{"dataset": "capsule endoscopy frames (Kvasir-Capsule)", "train_examples": 42238, "decay_fraction": 0.2}
Rows from block 7 of a small class-conditioned image diffusion model, named by matrix and row number. Each number is 128 + 32 x the weight over its row's rms, rounded and kept within 0 to 255. All counts start at 0.
After each channel's rows are labels from the 100 images, of 14848 (inputs lightly noised), where the channel reaches its highest value: "top examples" is what is common among them; "colour at peak" is the nearest of a few named colours to the mean colour under the peak. Only what is clearly more common there than usual is listed. The data: capsule endoscopy frames (Kvasir-Capsule). In brackets: how many of the 100.
# convs0: first 3x3 conv (model.decb.0.0.convs.0.weight, 192x384x3x3, each kernel summed), inputs 330-383

convs0.40 [136 133 135 146 137 143 142 141 134 137 140 137 132 134 142 138 131 139 148 134 132 132 138 132 137 133 133 135 138 136 139 134 131 138 135 141 139 136 138 135 135 141 136 143 137 136 136 135 133 136 135 139 139 136]
top examples: finding: ulcer (94)
colour at peak: grey (44)

convs0.28 [128 129 129 124 140 135 118 126 133 131 135 134 136 133 130 131 123 135 128 130 128 124 133 129 135 133 127 129 133 131 135 138 127 123 135 126 129 133 138 131 122 137 131 135 130 132 131 137 127 130 129 124 145 127]
top examples: finding: lymphangiectasia (100)
colour at peak: orange (29)

convs0.110 [130 129 132 141 135 134 133 139 137 134 135 135 132 132 131 134 131 129 138 127 131 131 129 130 131 128 130 133 133 135 134 139 130 135 131 137 130 134 139 133 137 135 132 130 128 133 132 134 132 132 131 137 127 132]
top examples: finding: blood fresh (85)
colour at peak: grey (25)

convs0.79 [130 126 125 124 122 120 130 119 124 123 124 125 127 127 126 124 129 127 125 127 128 127 124 127 125 125 128 125 125 125 124 122 127 124 124 123 126 127 126 124 123 124 125 126 125 126 125 127 125 126 126 125 127 126]
top examples: finding: angiectasia (100)
colour at peak: orange (35)

convs0.77 [134 135 134 145 138 133 138 142 139 136 141 138 132 132 140 133 133 137 145 134 133 136 138 132 136 133 131 134 142 136 139 136 131 140 136 141 136 132 148 137 138 138 132 133 137 137 139 139 136 134 135 135 136 138]
top examples: finding: erythema (28); finding: erosion (26)
colour at peak: grey (53)

convs0.168 [126 126 128 117 123 128 125 122 129 125 122 125 130 131 127 126 129 125 123 130 124 127 126 128 129 127 125 128 126 127 128 122 132 123 127 126 128 127 129 127 126 125 123 127 126 125 125 125 125 128 128 127 127 128]
top examples: finding: angiectasia (56)
colour at peak: orange (32)

convs0.120 [128 130 128 127 127 130 129 127 127 131 128 126 128 127 127 128 128 128 125 128 127 129 128 128 126 130 129 127 128 127 129 124 128 128 127 129 131 129 127 128 130 128 128 131 129 126 126 129 126 127 130 131 128 131]
top examples: finding: blood fresh (77)
colour at peak: orange (33)

convs0.42 [131 127 126 114 123 130 129 122 122 125 123 126 126 126 134 126 126 128 128 129 126 125 124 127 127 123 129 122 114 126 122 118 123 129 126 126 124 126 124 126 124 123 129 128 128 126 125 119 127 125 130 126 125 128]
top examples: finding: reduced mucosal view (66)
colour at peak: grey (26)

convs0.29 [127 126 125 132 127 125 130 127 125 127 129 127 126 128 128 130 127 128 129 128 127 127 126 127 124 124 127 129 126 127 124 128 126 126 126 126 125 127 124 125 127 128 126 127 124 123 122 123 129 127 129 129 127 124]
top examples: finding: angiectasia (42)
colour at peak: black (48)

convs0.59 [131 129 130 132 131 130 129 128 130 128 132 128 129 127 128 128 129 127 129 128 128 128 130 128 129 130 127 130 130 129 127 131 130 129 131 131 131 131 131 130 130 128 129 129 129 128 130 130 130 127 129 128 131 129]
top examples: finding: ulcer (73)
colour at peak: pink (46); grey (35)

convs0.92 [134 131 130 147 133 134 133 137 136 136 136 134 131 134 132 131 135 133 138 132 133 132 137 131 131 136 128 135 143 132 134 138 133 133 132 135 131 132 136 129 133 134 133 133 131 135 133 134 132 133 130 133 137 133]
top examples: finding: ulcer (56); finding: reduced mucosal view (28)
colour at peak: orange (32)

convs0.83 [126 127 127 124 128 126 127 124 127 125 126 128 128 126 125 125 126 127 123 127 126 127 127 128 125 126 127 125 129 126 127 127 127 125 125 124 125 127 127 125 125 126 128 123 127 129 128 127 125 127 127 125 129 129]
top examples: finding: ulcer (100)
colour at peak: grey (42)

convs0.182 [126 129 129 137 127 125 132 128 130 131 129 125 129 128 131 128 125 126 133 130 126 132 129 128 128 128 130 128 130 128 132 123 131 126 131 138 130 133 132 131 131 128 125 131 128 127 130 128 129 131 128 133 124 128]
top examples: finding: lymphangiectasia (25)
colour at peak: orange (30)

convs0.141 [135 129 136 155 139 136 139 140 143 142 142 141 133 132 140 137 135 138 146 135 134 134 140 133 133 136 133 140 139 135 140 139 133 136 133 144 139 137 145 140 137 139 136 142 137 140 139 141 136 134 135 137 141 138]
top examples: finding: foreign body (100)
colour at peak: orange (49)

convs0.34 [125 123 124 122 122 120 123 124 120 123 122 126 125 125 123 126 125 123 118 126 127 126 124 124 124 126 127 127 122 122 120 125 125 124 124 124 122 122 124 123 124 122 123 122 124 123 126 125 124 125 124 122 123 126]
top examples: finding: ileocecal valve (75)
colour at peak: orange (86)

convs0.157 [120 123 122 130 124 114 119 126 127 123 122 124 124 121 118 122 125 122 123 120 123 127 130 124 123 126 122 127 126 121 120 126 125 120 120 123 121 118 128 123 124 119 122 117 118 123 123 126 126 129 125 116 120 124]
top examples: finding: reduced mucosal view (68)
colour at peak: orange (30)

convs0.96 [125 128 123 113 119 121 123 118 118 120 121 120 124 123 126 121 126 121 115 126 126 127 121 126 123 122 126 124 117 120 119 115 123 122 123 121 125 123 121 123 124 124 122 125 123 121 120 119 126 124 126 121 117 122]
top examples: finding: reduced mucosal view (64)
colour at peak: orange (35)

convs0.65 [125 125 122 118 118 121 124 118 121 118 120 120 120 125 123 121 123 121 116 124 123 125 121 124 120 119 123 120 119 122 119 116 123 122 123 121 122 121 121 122 123 122 121 122 121 122 120 119 122 125 122 121 120 119]
top examples: finding: reduced mucosal view (88)
colour at peak: orange (40)

convs0.107 [130 128 131 129 130 129 131 127 128 131 134 129 129 132 130 132 130 129 131 129 133 127 127 129 132 131 129 131 128 130 129 134 134 126 130 127 130 132 125 129 128 132 130 128 129 128 127 129 130 128 131 135 134 130]
top examples: finding: ulcer (70); finding: angiectasia (30)
colour at peak: orange (30)

convs0.111 [127 126 124 114 124 125 123 118 121 120 120 120 125 126 125 125 123 123 115 125 126 124 123 126 123 125 128 120 121 122 122 119 123 122 124 119 126 123 119 121 125 127 122 125 126 123 120 119 125 123 128 123 125 121]
top examples: finding: blood fresh (54); finding: ileocecal valve (36)
colour at peak: black (50)

convs0.126 [126 131 126 139 126 126 125 131 130 129 130 125 126 129 126 127 129 126 127 128 126 132 132 128 127 129 126 132 135 127 127 135 128 126 128 126 126 125 126 127 129 125 129 126 125 129 129 129 131 129 130 127 128 127]
top examples: finding: foreign body (76)
colour at peak: orange (86)

convs0.26 [129 130 128 134 128 131 129 131 129 129 128 129 127 128 127 127 129 128 127 129 129 130 131 126 127 129 128 129 130 128 129 128 128 129 127 127 128 128 129 130 130 123 131 124 128 129 130 127 128 127 130 133 125 129]
top examples: finding: blood fresh (100)
colour at peak: pink (29)

convs0.53 [130 132 131 140 133 132 133 138 134 134 133 135 132 128 134 130 131 133 136 130 130 130 133 130 131 133 131 133 135 131 134 133 131 133 133 132 132 130 136 135 132 131 130 130 131 132 134 135 130 133 134 129 129 132]
top examples: finding: reduced mucosal view (100)
colour at peak: orange (35)

convs0.116 [131 128 129 131 126 127 131 127 130 127 124 127 128 128 131 128 130 126 131 129 130 132 127 128 127 127 130 131 125 128 127 123 128 130 130 127 130 128 130 130 128 126 129 129 131 126 128 128 130 130 128 126 127 130]
top examples: finding: pylorus (71); finding: lymphangiectasia (25)
colour at peak: grey (34); pink (32)

convs0.189 [128 127 132 136 129 129 133 132 130 133 130 133 128 130 132 130 129 128 135 129 130 130 130 129 130 128 132 133 129 130 131 128 130 134 129 134 130 129 133 135 131 131 128 131 130 130 132 125 128 130 129 133 129 131]
top examples: finding: ileocecal valve (94)
colour at peak: grey (52)

convs0.47 [129 126 126 122 128 126 126 122 126 123 126 128 127 126 125 123 128 128 119 126 129 128 129 126 124 129 127 127 125 127 126 128 128 127 127 123 126 126 126 127 125 128 129 126 126 127 125 128 127 128 127 125 127 124]
top examples: finding: angiectasia (92)
colour at peak: orange (33)

convs0.30 [133 129 135 135 136 143 134 135 141 135 137 132 130 138 137 136 132 135 140 134 135 132 133 133 134 136 133 131 138 138 138 140 134 136 139 135 137 137 133 138 134 138 135 135 137 138 135 138 132 131 133 139 139 135]
top examples: finding: ileocecal valve (98)
colour at peak: orange (67)