python train.py --hidden_act="gelu" --pixel_unshuffle=2 --scale_shift_norm=true --residual_init="none" --learning_rate=0.0076
Rows from block 2 of a small class-conditioned image diffusion model, named by matrix and row number. Rows with one number belong to one channel. Each number is 50 + 15 x the weight over its row's rms, rounded and kept within 0 to 99. All counts start at 0.
Before each channel's rows are labels from the 100 images, of 14848 (inputs lightly noised), where the channel reaches its highest value: "patch colour" is the nearest of a few named colours to the mean colour under the peak. Only what is clearly more common there than usual is listed. The data: capsule endoscopy frames (Kvasir-Capsule).
# convs0: first 3x3 conv (model.enc.2.0.convs.0.weight, 192x192x3x3, each kernel summed), inputs 96-191
# convs1: second 3x3 conv (model.enc.2.0.convs.1.weight, 192x192x3x3, transposed, each kernel summed), outputs 96-191

patch colour: grey
convs0.178:69 63 49 44 42 29 58 41 76 36 70 09 30 40 53 51 43 50 41 45 44 39 63 57 68 56 74 31 44 44 30 40 59 34 45 54 75 37 32 25 46 42 38 52 30 30 59 51 39 63 39 46 51 74 73 63 52 52 43 53 57 27 61 37 65 43 51 69 55 66 50 29 57 84 44 58 80 38 69 60 32 43 64 49 17 43 66 34 26 67 47 46 50 46 56 61
convs1.178:53 62 58 61 51 35 43 61 25 50 50 39 24 48 45 56 42 43 40 40 60 49 47 41 45 58 57 46 50 53 21 50 48 46 50 36 62 77 52 66 56 47 20 40 36 81 39 21 77 40 41 48 27 73 56 40 50 57 53 07 45 40 40 60 67 50 30 56 42 67 45 43 46 45 44 76 44 29 45 48 51 46 33 45 62 58 44 53 72 64 34 28 28 58 99 31

patch colour: orange
convs0.56:99 35 63 55 53 63 52 62 45 41 51 99 85 35 43 52 39 36 45 70 70 38 60 45 55 36 52 68 43 54 43 54 40 39 25 16 30 34 52 34 42 42 57 46 45 99 59 40 40 49 75 31 27 40 43 45 53 45 54 32 25 49 45 54 57 41 29 56 35 43 50 36 40 35 48 26 33 61 41 32 61 52 48 37 62 40 38 44 48 45 60 45 47 39 38 40
convs1.56:62 31 72 60 47 40 25 50 54 46 48 80 50 38 65 25 48 72 76 81 80 54 74 68 32 41 69 67 60 59 61 27 31 71 53 79 49 76 24 47 62 63 66 86 29 22 54 58 51 58 64 59 60 55 67 58 52 35 55 66 51 25 50 48 60 68 35 53 67 49 56 55 52 48 32 47 55 56 39 52 30 50 72 50 69 35 37 39 67 49 36 46 59 59 41 41

patch colour: grey
convs0.181:47 15 65 46 53 57 13 43 52 51 20 71 40 35 57 61 42 52 59 26 50 63 54 43 61 69 29 54 62 50 50 37 54 25 76 56 39 60 50 46 25 49 22 66 61 30 44 83 67 59 41 64 55 72 67 47 47 49 54 43 42 51 42 44 62 54 83 38 49 47 59 49 36 87 60 31 45 40 46 50 24 49 43 21 47 44 69 72 54 59 47 53 54 26 53 54
convs1.181:99 50 55 63 58 45 49 63 15 61 57 61 64 76 58 51 48 22 55 62 55 58 57 39 54 45 45 38 51 53 70 40 36 51 47 39 57 68 38 60 44 35 55 36 48 34 47 44 24 62 69 42 44 27 53 99 53 39 51 40 50 49 67 38 58 35 66 53 45 42 30 41 51 47 41 54 46 46 63 32 31 62 30 43 35 26 49 44 54 63 60 75 47 29 61 69

patch colour: orange
convs0.152:48 51 32 44 49 48 52 48 88 56 48 58 41 27 46 52 58 35 50 64 75 46 44 23 49 60 49 40 57 55 36 36 40 45 45 58 61 52 28 55 77 38 43 45 37 95 53 28 44 66 41 67 56 37 47 49 41 50 39 37 77 51 43 53 40 45 64 45 45 43 17 36 41 73 56 63 36 99 58 64 46 48 67 50 46 43 35 44 40 59 43 50 33 53 64 29
convs1.152:37 63 54 52 32 51 79 59 44 46 46 71 69 43 16 58 45 58 57 84 60 45 48 80 57 59 35 41 58 66 41 39 65 48 57 54 66 67 45 39 27 25 29 22 52 70 46 45 45 30 28 57 55 53 59 53 69 54 48 36 42 40 41 80 76 48 50 49 47 32 36 53 43 59 44 47 54 38 73 65 31 39 68 56 33 79 51 51 73 59 58 57 15 57 65 52

patch colour: orange
convs0.27:43 67 39 37 37 57 71 56 46 55 52 91 34 43 45 40 57 39 62 62 55 39 34 75 38 46 28 42 54 40 71 62 35 39 48 58 62 31 47 35 45 52 68 49 38 05 70 41 51 52 34 63 67 68 29 59 58 50 52 39 52 65 55 59 38 51 83 56 31 81 47 85 64 23 45 38 60 54 23 34 40 53 55 45 52 36 45 63 42 36 53 34 66 48 49 58
convs1.27:72 30 39 69 60 27 54 28 56 42 31 26 30 76 35 59 47 78 40 55 29 46 51 58 36 59 60 56 57 55 50 42 59 57 50 56 33 68 76 54 34 74 66 44 36 59 36 61 32 43 70 52 69 28 45 49 40 40 48 05 67 52 57 30 52 66 45 48 44 44 38 60 55 66 44 50 51 54 56 74 48 25 30 56 43 31 70 65 47 50 46 28 23 90 65 37

patch colour: orange
convs0.68:80 26 40 36 47 78 66 36 58 58 34 30 38 54 54 50 58 53 44 60 30 30 71 60 59 77 44 53 40 52 61 61 58 41 68 43 79 40 66 43 61 49 67 51 54 64 49 43 37 30 52 38 36 39 66 48 66 52 30 37 38 73 43 55 65 74 22 49 43 65 46 57 32 52 42 44 40 41 75 56 49 37 42 39 72 36 60 71 57 69 77 40 74 47 42 72
convs1.68:74 42 64 46 48 37 54 33 69 48 42 99 26 55 37 61 52 64 35 60 10 48 51 71 38 61 28 60 59 58 48 36 41 56 55 58 51 31 37 57 57 53 46 48 45 41 41 57 38 32 59 40 55 33 43 64 41 72 56 71 32 60 77 38 31 77 55 50 60 63 34 65 53 65 56 22 66 64 24 27 39 62 37 62 52 69 50 43 64 46 33 72 49 64 24 60

patch colour: orange
convs0.179:30 75 36 51 54 41 85 59 55 73 38 55 76 51 40 76 39 47 47 41 40 54 36 37 65 58 43 60 53 42 55 45 70 56 52 76 86 37 45 42 47 53 61 88 68 70 67 46 53 69 45 45 77 40 27 59 37 33 54 56 40 49 40 59 95 38 75 34 65 53 61 43 55 46 58 49 09 53 52 68 61 24 58 76 53 41 64 40 42 30 57 56 73 34 51 50
convs1.179:51 54 41 30 42 57 50 44 36 36 41 71 42 43 51 59 44 31 50 30 31 45 48 61 35 51 77 40 49 61 46 49 43 50 51 59 42 46 64 26 64 61 39 34 31 84 24 43 49 14 47 54 29 52 35 64 53 32 45 63 37 47 62 45 47 46 57 47 58 57 46 47 56 62 57 52 44 33 39 55 56 69 72 54 44 79 54 70 76 76 55 49 38 56 32 32

patch colour: orange; grey
convs0.52:36 73 75 60 45 48 56 82 90 62 53 40 46 28 44 68 72 49 70 44 62 34 32 31 74 36 50 50 57 51 53 39 16 62 58 83 45 90 63 37 42 34 61 43 48 61 49 79 73 71 69 60 31 37 60 48 37 46 37 27 21 50 49 46 62 44 37 43 48 65 49 33 50 58 53 54 65 64 44 61 24 63 49 62 59 50 49 55 34 47 59 39 46 64 33 48
convs1.52:41 47 33 60 48 44 75 48 56 56 57 69 64 20 39 67 50 61 60 68 13 52 53 16 31 74 43 36 53 65 40 38 79 17 51 14 38 59 44 47 42 20 45 52 46 37 19 30 28 58 55 41 34 83 73 47 36 31 47 45 66 21 41 62 69 45 47 49 52 04 70 55 43 50 43 55 53 51 51 51 88 61 71 39 48 28 52 40 67 68 47 45 79 42 51 42

patch colour: grey
convs0.21:00 50 31 34 25 56 67 65 55 46 44 68 70 50 61 62 16 41 52 68 57 66 42 39 50 70 40 49 36 39 54 53 65 62 38 40 28 42 38 52 41 53 45 46 63 95 54 56 61 29 60 29 58 53 54 43 46 42 50 52 70 41 41 66 54 47 53 48 46 51 60 64 59 53 26 61 53 35 52 53 42 77 57 48 45 30 41 59 56 48 50 49 43 53 50 44
convs1.21:51 45 51 48 49 06 73 23 63 41 54 54 42 58 20 44 45 56 69 14 52 45 49 44 39 39 75 65 55 54 69 42 33 44 46 71 24 43 50 51 26 49 65 53 50 35 65 39 47 55 44 44 50 42 13 47 55 62 51 25 37 48 45 69 43 36 57 46 75 48 59 34 52 48 68 42 53 41 50 53 57 54 83 58 43 54 58 66 28 03 49 48 60 67 42 53

patch colour: black
convs0.94:35 47 60 44 68 29 17 48 66 34 41 53 35 52 25 43 58 42 40 47 52 61 34 46 41 39 99 41 34 44 45 50 32 57 63 31 42 37 27 42 22 36 30 37 55 59 54 57 50 51 31 51 48 43 38 78 29 50 23 61 59 53 53 52 45 59 41 44 46 54 57 25 23 57 38 63 54 31 50 49 43 61 52 56 32 61 46 30 41 49 51 40 42 51 70 26
convs1.94:43 46 70 44 68 52 69 55 67 50 53 63 40 50 42 59 33 52 49 37 74 53 69 56 25 28 70 55 46 88 54 31 53 58 56 54 35 60 28 46 32 37 61 83 70 49 59 61 66 37 54 51 22 50 55 68 62 34 51 26 71 74 33 51 38 43 44 61 60 38 40 35 49 49 53 53 37 41 45 52 52 63 38 47 65 37 46 65 27 29 26 61 49 44 79 73

patch colour: orange
convs0.10:81 62 55 59 32 54 22 43 34 61 53 00 54 56 49 57 40 50 54 51 79 55 26 38 54 32 69 52 44 41 56 26 27 56 61 46 40 67 55 50 38 29 32 58 54 70 30 53 41 44 60 30 40 18 37 48 29 64 22 41 46 57 35 59 65 45 39 57 26 51 60 10 37 48 63 48 83 58 27 45 27 65 50 99 43 70 44 48 40 34 37 56 45 56 35 43
convs1.10:36 58 62 40 56 56 48 63 45 47 55 40 41 16 84 45 43 66 38 68 53 52 59 19 19 36 25 25 57 55 53 81 50 60 51 26 25 41 49 41 48 46 51 65 56 43 52 56 52 66 71 48 58 74 63 46 43 41 50 64 77 10 36 45 43 68 28 50 40 48 44 54 44 51 49 41 49 48 37 33 58 48 60 35 48 15 42 71 55 51 40 43 66 47 50 99

patch colour: grey
convs0.74:46 43 63 59 35 45 57 36 29 62 73 17 09 34 35 61 32 55 33 22 54 36 51 70 36 51 55 69 49 44 43 53 59 57 22 33 62 54 60 59 30 50 37 37 62 91 55 31 60 65 39 57 48 59 48 45 36 59 51 42 57 61 41 32 26 46 42 43 36 42 49 70 63 21 55 55 74 58 53 50 58 45 36 49 70 57 65 44 43 36 59 83 47 56 58 37
convs1.74:67 50 48 47 52 39 58 47 26 50 59 71 56 66 57 60 49 64 49 55 26 52 59 22 47 36 23 52 47 52 33 45 33 55 54 13 64 30 67 55 49 41 31 33 37 70 65 50 78 45 39 49 46 78 56 39 42 36 56 55 75 43 71 49 48 36 51 44 47 48 64 77 33 51 70 41 33 47 49 26 28 49 34 49 32 56 65 67 52 51 61 50 32 40 55 44

patch colour: grey
convs0.73:15 29 40 76 51 62 42 31 61 30 64 71 04 55 53 69 56 64 53 50 46 38 70 48 31 58 52 55 30 61 57 40 67 50 32 62 22 21 59 83 53 58 56 65 54 57 55 64 48 81 57 56 37 70 52 22 75 38 55 65 62 38 47 29 54 57 43 56 57 46 32 40 54 27 36 61 40 66 68 20 39 63 51 58 70 50 52 45 28 48 49 58 44 47 45 50
convs1.73:47 41 65 59 60 64 72 44 46 37 53 47 33 76 36 32 56 48 64 40 35 42 28 41 75 28 55 45 62 67 34 36 41 41 63 31 53 53 52 47 57 47 36 56 65 40 58 34 62 71 39 37 62 66 36 26 55 71 50 43 65 52 41 49 33 39 71 56 78 54 68 53 58 56 70 52 80 57 57 69 49 73 57 77 55 60 70 39 63 80 42 63 27 67 60 41

patch colour: orange
convs0.2:52 39 42 34 50 47 83 87 59 53 50 61 54 29 38 58 61 37 39 48 47 42 78 31 56 42 48 40 43 37 36 48 82 42 59 38 43 50 50 17 29 71 48 37 20 59 33 47 43 33 71 47 58 31 26 52 56 45 41 40 71 71 25 78 30 54 63 51 49 42 63 20 51 54 61 47 78 45 47 53 43 45 65 38 32 38 47 58 63 39 64 79 58 65 39 58
convs1.2:59 56 42 61 28 67 66 47 36 47 68 58 70 67 70 59 51 56 77 63 38 64 24 58 19 37 34 55 48 55 39 62 64 49 50 69 32 37 60 63 40 41 45 63 52 47 09 21 35 46 59 38 56 71 51 38 29 53 61 45 42 22 56 54 49 91 32 47 70 50 54 57 44 51 75 49 57 45 66 79 42 31 50 52 30 64 57 36 46 62 27 48 68 49 52 35

patch colour: grey
convs0.75:46 56 71 52 68 23 61 52 46 66 38 41 42 45 45 54 54 27 65 64 54 62 54 45 30 90 49 41 36 43 37 32 50 53 60 19 41 41 25 48 53 46 50 36 46 51 56 54 70 46 57 71 52 44 70 66 43 43 56 38 99 43 61 36 50 58 43 61 29 34 44 39 59 67 53 82 30 99 50 65 72 27 65 55 54 55 25 49 51 38 33 56 26 60 53 46
convs1.75:06 44 56 32 44 43 58 72 62 52 50 43 37 71 83 54 57 80 50 34 35 52 44 26 74 25 57 51 45 39 48 32 27 77 48 48 34 50 56 41 35 43 48 53 88 51 44 42 12 35 47 51 61 29 40 40 73 56 59 25 13 39 52 52 46 57 80 55 13 50 45 33 48 46 54 50 60 29 30 59 45 40 53 34 43 57 55 65 74 45 62 60 59 47 30 43

patch colour: orange
convs0.144:86 39 50 51 53 90 53 59 63 66 69 55 36 35 33 70 42 68 40 50 08 55 92 65 73 45 39 57 44 62 64 58 52 42 18 54 38 58 59 37 32 73 74 46 74 28 50 70 45 61 47 67 43 71 65 59 38 53 61 24 25 79 54 42 48 48 50 53 46 50 46 64 49 31 53 57 23 44 55 71 50 58 53 47 57 38 43 74 52 49 63 80 83 53 47 36
convs1.144:68 56 46 39 72 64 64 66 46 40 51 43 68 72 39 17 63 37 32 40 44 55 62 19 46 40 63 62 41 49 57 52 44 73 54 30 63 53 35 79 78 58 60 55 44 58 23 60 52 24 15 52 67 65 55 56 49 48 53 69 55 41 67 30 44 69 57 41 65 48 32 59 45 52 34 36 64 64 57 52 44 51 46 45 51 74 19 38 46 55 46 46 45 55 63 31

patch colour: orange
convs0.76:72 76 29 46 32 63 25 43 41 32 62 88 49 30 54 43 56 75 64 32 91 38 47 47 42 45 64 33 36 54 34 52 43 52 44 74 56 57 57 52 28 64 57 45 65 78 53 48 42 71 31 37 46 52 43 37 29 53 63 49 44 41 66 64 58 57 51 34 44 63 30 55 37 31 67 46 12 35 35 34 39 50 64 91 57 51 51 30 64 60 46 40 30 71 21 42
convs1.76:63 46 33 68 36 72 63 51 36 46 47 62 48 58 42 29 54 36 38 32 38 54 35 62 52 41 84 68 45 58 55 72 53 66 53 53 47 89 54 53 77 44 41 52 38 58 52 35 47 55 69 68 52 45 48 61 63 60 50 44 67 55 62 51 63 80 42 51 58 51 58 51 39 54 67 71 58 57 36 49 49 61 47 35 57 32 44 66 56 38 62 71 58 68 64 61

patch colour: orange
convs0.1:16 78 30 27 60 40 57 64 35 45 15 65 35 60 55 26 34 40 55 34 66 38 60 33 35 52 59 66 19 61 53 25 54 31 44 44 37 28 41 56 91 50 62 82 56 52 70 39 33 17 69 46 36 33 41 36 49 42 30 73 50 45 42 57 28 51 44 55 59 85 40 78 47 50 55 46 41 50 49 55 81 59 37 69 48 48 44 56 49 61 51 53 60 46 57 63
convs1.1:72 59 42 61 41 56 55 45 55 34 43 32 30 39 53 51 84 42 74 50 59 44 40 77 56 40 84 47 31 19 63 66 44 82 41 73 62 60 48 75 32 76 63 36 99 81 35 66 65 41 61 66 48 31 55 42 56 67 66 60 45 57 17 30 64 58 36 42 39 47 32 35 44 57 50 55 63 42 52 80 49 64 36 50 54 48 60 52 59 67 45 52 64 50 59 59

patch colour: grey
convs0.129:52 46 45 58 44 63 38 31 49 47 44 47 67 47 49 78 40 51 44 46 52 47 45 39 35 54 48 37 48 44 57 35 34 51 39 41 55 38 39 47 39 29 35 45 47 69 54 33 53 36 51 18 55 18 59 59 87 50 63 64 64 41 58 35 61 36 15 55 19 18 67 59 53 17 36 59 31 99 23 40 99 46 63 43 61 42 46 43 31 48 49 48 15 70 43 48
convs1.129:44 54 30 57 66 38 40 18 73 54 55 22 66 41 71 45 49 38 50 47 37 54 73 37 45 58 34 56 35 62 77 65 58 51 49 48 30 63 39 38 52 34 42 57 62 21 31 62 74 32 37 61 43 55 59 51 60 39 53 63 59 64 42 52 37 49 47 62 63 48 34 34 44 39 62 38 64 27 53 54 50 68 68 66 45 29 75 70 69 53 23 72 60 51 34 49

patch colour: grey
convs0.120:47 36 57 50 87 51 50 64 76 55 54 80 40 26 50 47 56 48 54 54 62 41 75 36 61 75 70 98 32 60 33 57 67 38 38 23 76 55 57 56 51 24 30 74 45 71 40 64 61 58 30 72 33 88 32 75 44 47 42 53 54 41 50 68 50 47 26 58 90 52 61 49 37 32 57 43 42 55 44 42 17 35 41 53 56 42 72 56 43 32 70 81 69 59 18 52
convs1.120:53 73 45 48 53 28 78 55 50 50 79 60 72 68 48 36 48 40 54 57 26 53 37 60 27 51 54 53 71 43 39 21 31 70 56 37 58 60 53 56 52 34 47 51 42 70 76 43 47 72 43 42 56 50 22 34 39 60 54 70 35 05 49 48 83 83 44 53 52 33 64 50 28 56 72 67 79 59 61 47 60 70 65 47 57 65 35 47 47 41 41 54 79 27 40 70

patch colour: orange
convs0.66:77 48 67 48 63 57 28 53 41 56 70 76 84 39 41 48 36 37 64 55 20 59 57 52 34 74 54 47 38 51 63 50 44 62 45 43 54 64 46 61 18 58 26 41 43 43 35 59 56 21 42 69 84 73 46 70 45 55 41 35 38 56 23 71 57 50 47 51 41 57 50 59 41 75 39 61 55 41 37 33 43 49 56 44 30 39 30 63 47 60 56 67 68 41 54 60
convs1.66:18 59 66 41 64 14 78 59 58 47 44 69 59 69 27 49 54 46 48 85 67 49 28 67 24 64 39 55 51 46 51 39 36 49 54 80 14 77 52 47 52 59 49 92 49 40 54 81 57 52 53 55 33 45 52 65 46 86 51 54 65 25 54 46 29 49 48 52 55 77 61 56 50 52 56 53 38 51 53 59 58 45 53 64 55 89 36 36 44 24 60 46 75 39 54 54

patch colour: grey
convs0.119:21 45 41 50 52 36 51 48 41 84 27 54 37 73 54 38 38 46 63 51 30 61 46 63 52 31 37 65 69 59 28 78 56 59 67 44 42 60 26 40 30 25 49 70 42 51 46 71 58 68 53 60 48 41 60 47 40 38 33 40 18 43 44 59 34 45 69 66 45 38 64 49 54 58 60 31 54 46 67 41 60 56 71 52 38 54 40 56 44 52 40 43 46 39 55 53
convs1.119:66 64 34 44 55 75 61 41 45 61 51 48 31 48 68 34 33 60 59 72 64 50 66 42 40 37 42 56 53 46 63 50 57 43 51 47 39 33 60 50 89 59 42 54 55 47 61 37 34 44 45 38 36 81 64 58 65 48 50 54 46 70 62 66 57 75 85 39 72 57 78 48 52 42 34 78 35 45 51 50 08 55 56 45 73 72 79 44 53 45 50 42 54 44 67 35

patch colour: orange
convs0.121:58 54 47 39 35 25 05 50 80 48 57 48 45 41 46 50 61 44 40 41 68 29 42 60 51 14 62 38 30 40 04 53 21 55 41 68 47 33 76 32 46 63 51 41 38 49 46 59 50 45 37 57 70 34 60 53 58 39 56 60 45 34 41 42 67 68 55 47 37 52 50 59 42 25 75 42 59 47 52 31 97 58 56 34 46 41 28 32 49 55 49 39 27 92 34 66
convs1.121:48 58 65 26 43 73 60 43 74 41 21 59 52 65 33 30 51 40 20 33 31 56 46 50 49 62 37 59 40 61 62 42 62 43 49 49 79 46 50 52 42 33 33 51 54 41 61 39 21 39 32 69 61 60 44 37 60 56 53 63 54 53 64 50 65 68 65 43 79 28 43 47 45 42 67 52 43 57 56 60 67 57 25 06 34 59 77 50 46 53 56 52 53 55 42 07

patch colour: orange
convs0.80:74 68 56 40 61 45 46 52 45 42 42 37 60 34 44 49 14 41 54 24 41 61 44 42 44 60 44 23 64 30 59 53 26 34 48 47 54 39 27 40 38 25 34 30 61 51 46 22 31 79 37 78 33 73 44 48 34 32 66 49 43 63 40 47 53 44 69 40 31 47 53 31 49 66 52 55 38 57 44 36 51 55 52 71 59 52 36 52 47 60 70 25 46 53 57 47
convs1.80:57 48 08 60 30 16 52 39 80 43 56 77 91 53 55 50 34 48 52 86 70 50 62 77 30 44 87 63 62 38 45 47 77 51 59 52 36 71 45 62 36 37 50 40 31 44 44 50 49 61 37 49 43 71 36 64 53 45 43 61 21 46 61 56 52 41 27 53 54 75 40 60 33 53 31 34 31 45 42 56 54 19 38 60 42 30 68 56 37 35 54 55 44 40 74 66

patch colour: grey
convs0.64:82 59 64 42 52 44 44 42 72 51 51 63 53 59 65 62 53 61 45 43 36 55 50 37 38 50 60 30 62 56 43 56 46 53 58 76 20 41 43 27 58 54 67 52 57 12 34 53 55 41 24 50 61 44 51 39 44 78 44 46 36 51 33 38 35 65 63 46 45 42 42 23 46 61 72 40 43 55 44 58 53 33 52 57 32 60 40 41 40 55 64 53 55 63 52 57
convs1.64:60 38 79 41 71 53 63 74 39 38 46 55 40 83 47 60 39 60 36 74 53 49 58 30 41 32 47 55 56 43 48 62 60 43 61 30 71 60 41 66 73 46 40 53 35 56 53 52 47 56 54 65 47 68 60 46 67 53 55 40 60 77 62 47 79 48 42 64 25 57 79 32 37 27 31 46 52 51 56 69 53 44 53 25 62 75 38 37 58 51 52 38 56 30 62 54

patch colour: orange
convs0.15:32 47 38 57 40 58 45 39 40 57 40 42 19 67 29 55 61 37 37 42 93 44 68 39 43 22 55 34 66 56 45 75 57 49 50 79 50 36 40 43 56 50 57 67 33 63 64 68 47 64 35 28 33 28 48 29 46 53 41 61 31 57 52 38 30 37 41 31 27 36 48 71 47 57 34 42 61 58 52 51 21 59 35 41 53 62 50 33 64 64 28 37 18 40 73 51
convs1.15:57 69 60 65 45 38 41 48 51 53 60 46 68 58 62 52 63 61 42 46 60 51 24 61 36 31 58 68 55 62 60 62 44 14 48 51 15 62 00 37 63 21 47 45 57 31 60 81 51 65 66 44 56 44 53 46 55 35 47 59 53 62 34 45 62 70 49 53 45 53 66 41 47 49 31 77 71 51 55 48 32 65 73 40 64 35 75 55 40 69 57 56 92 49 72 17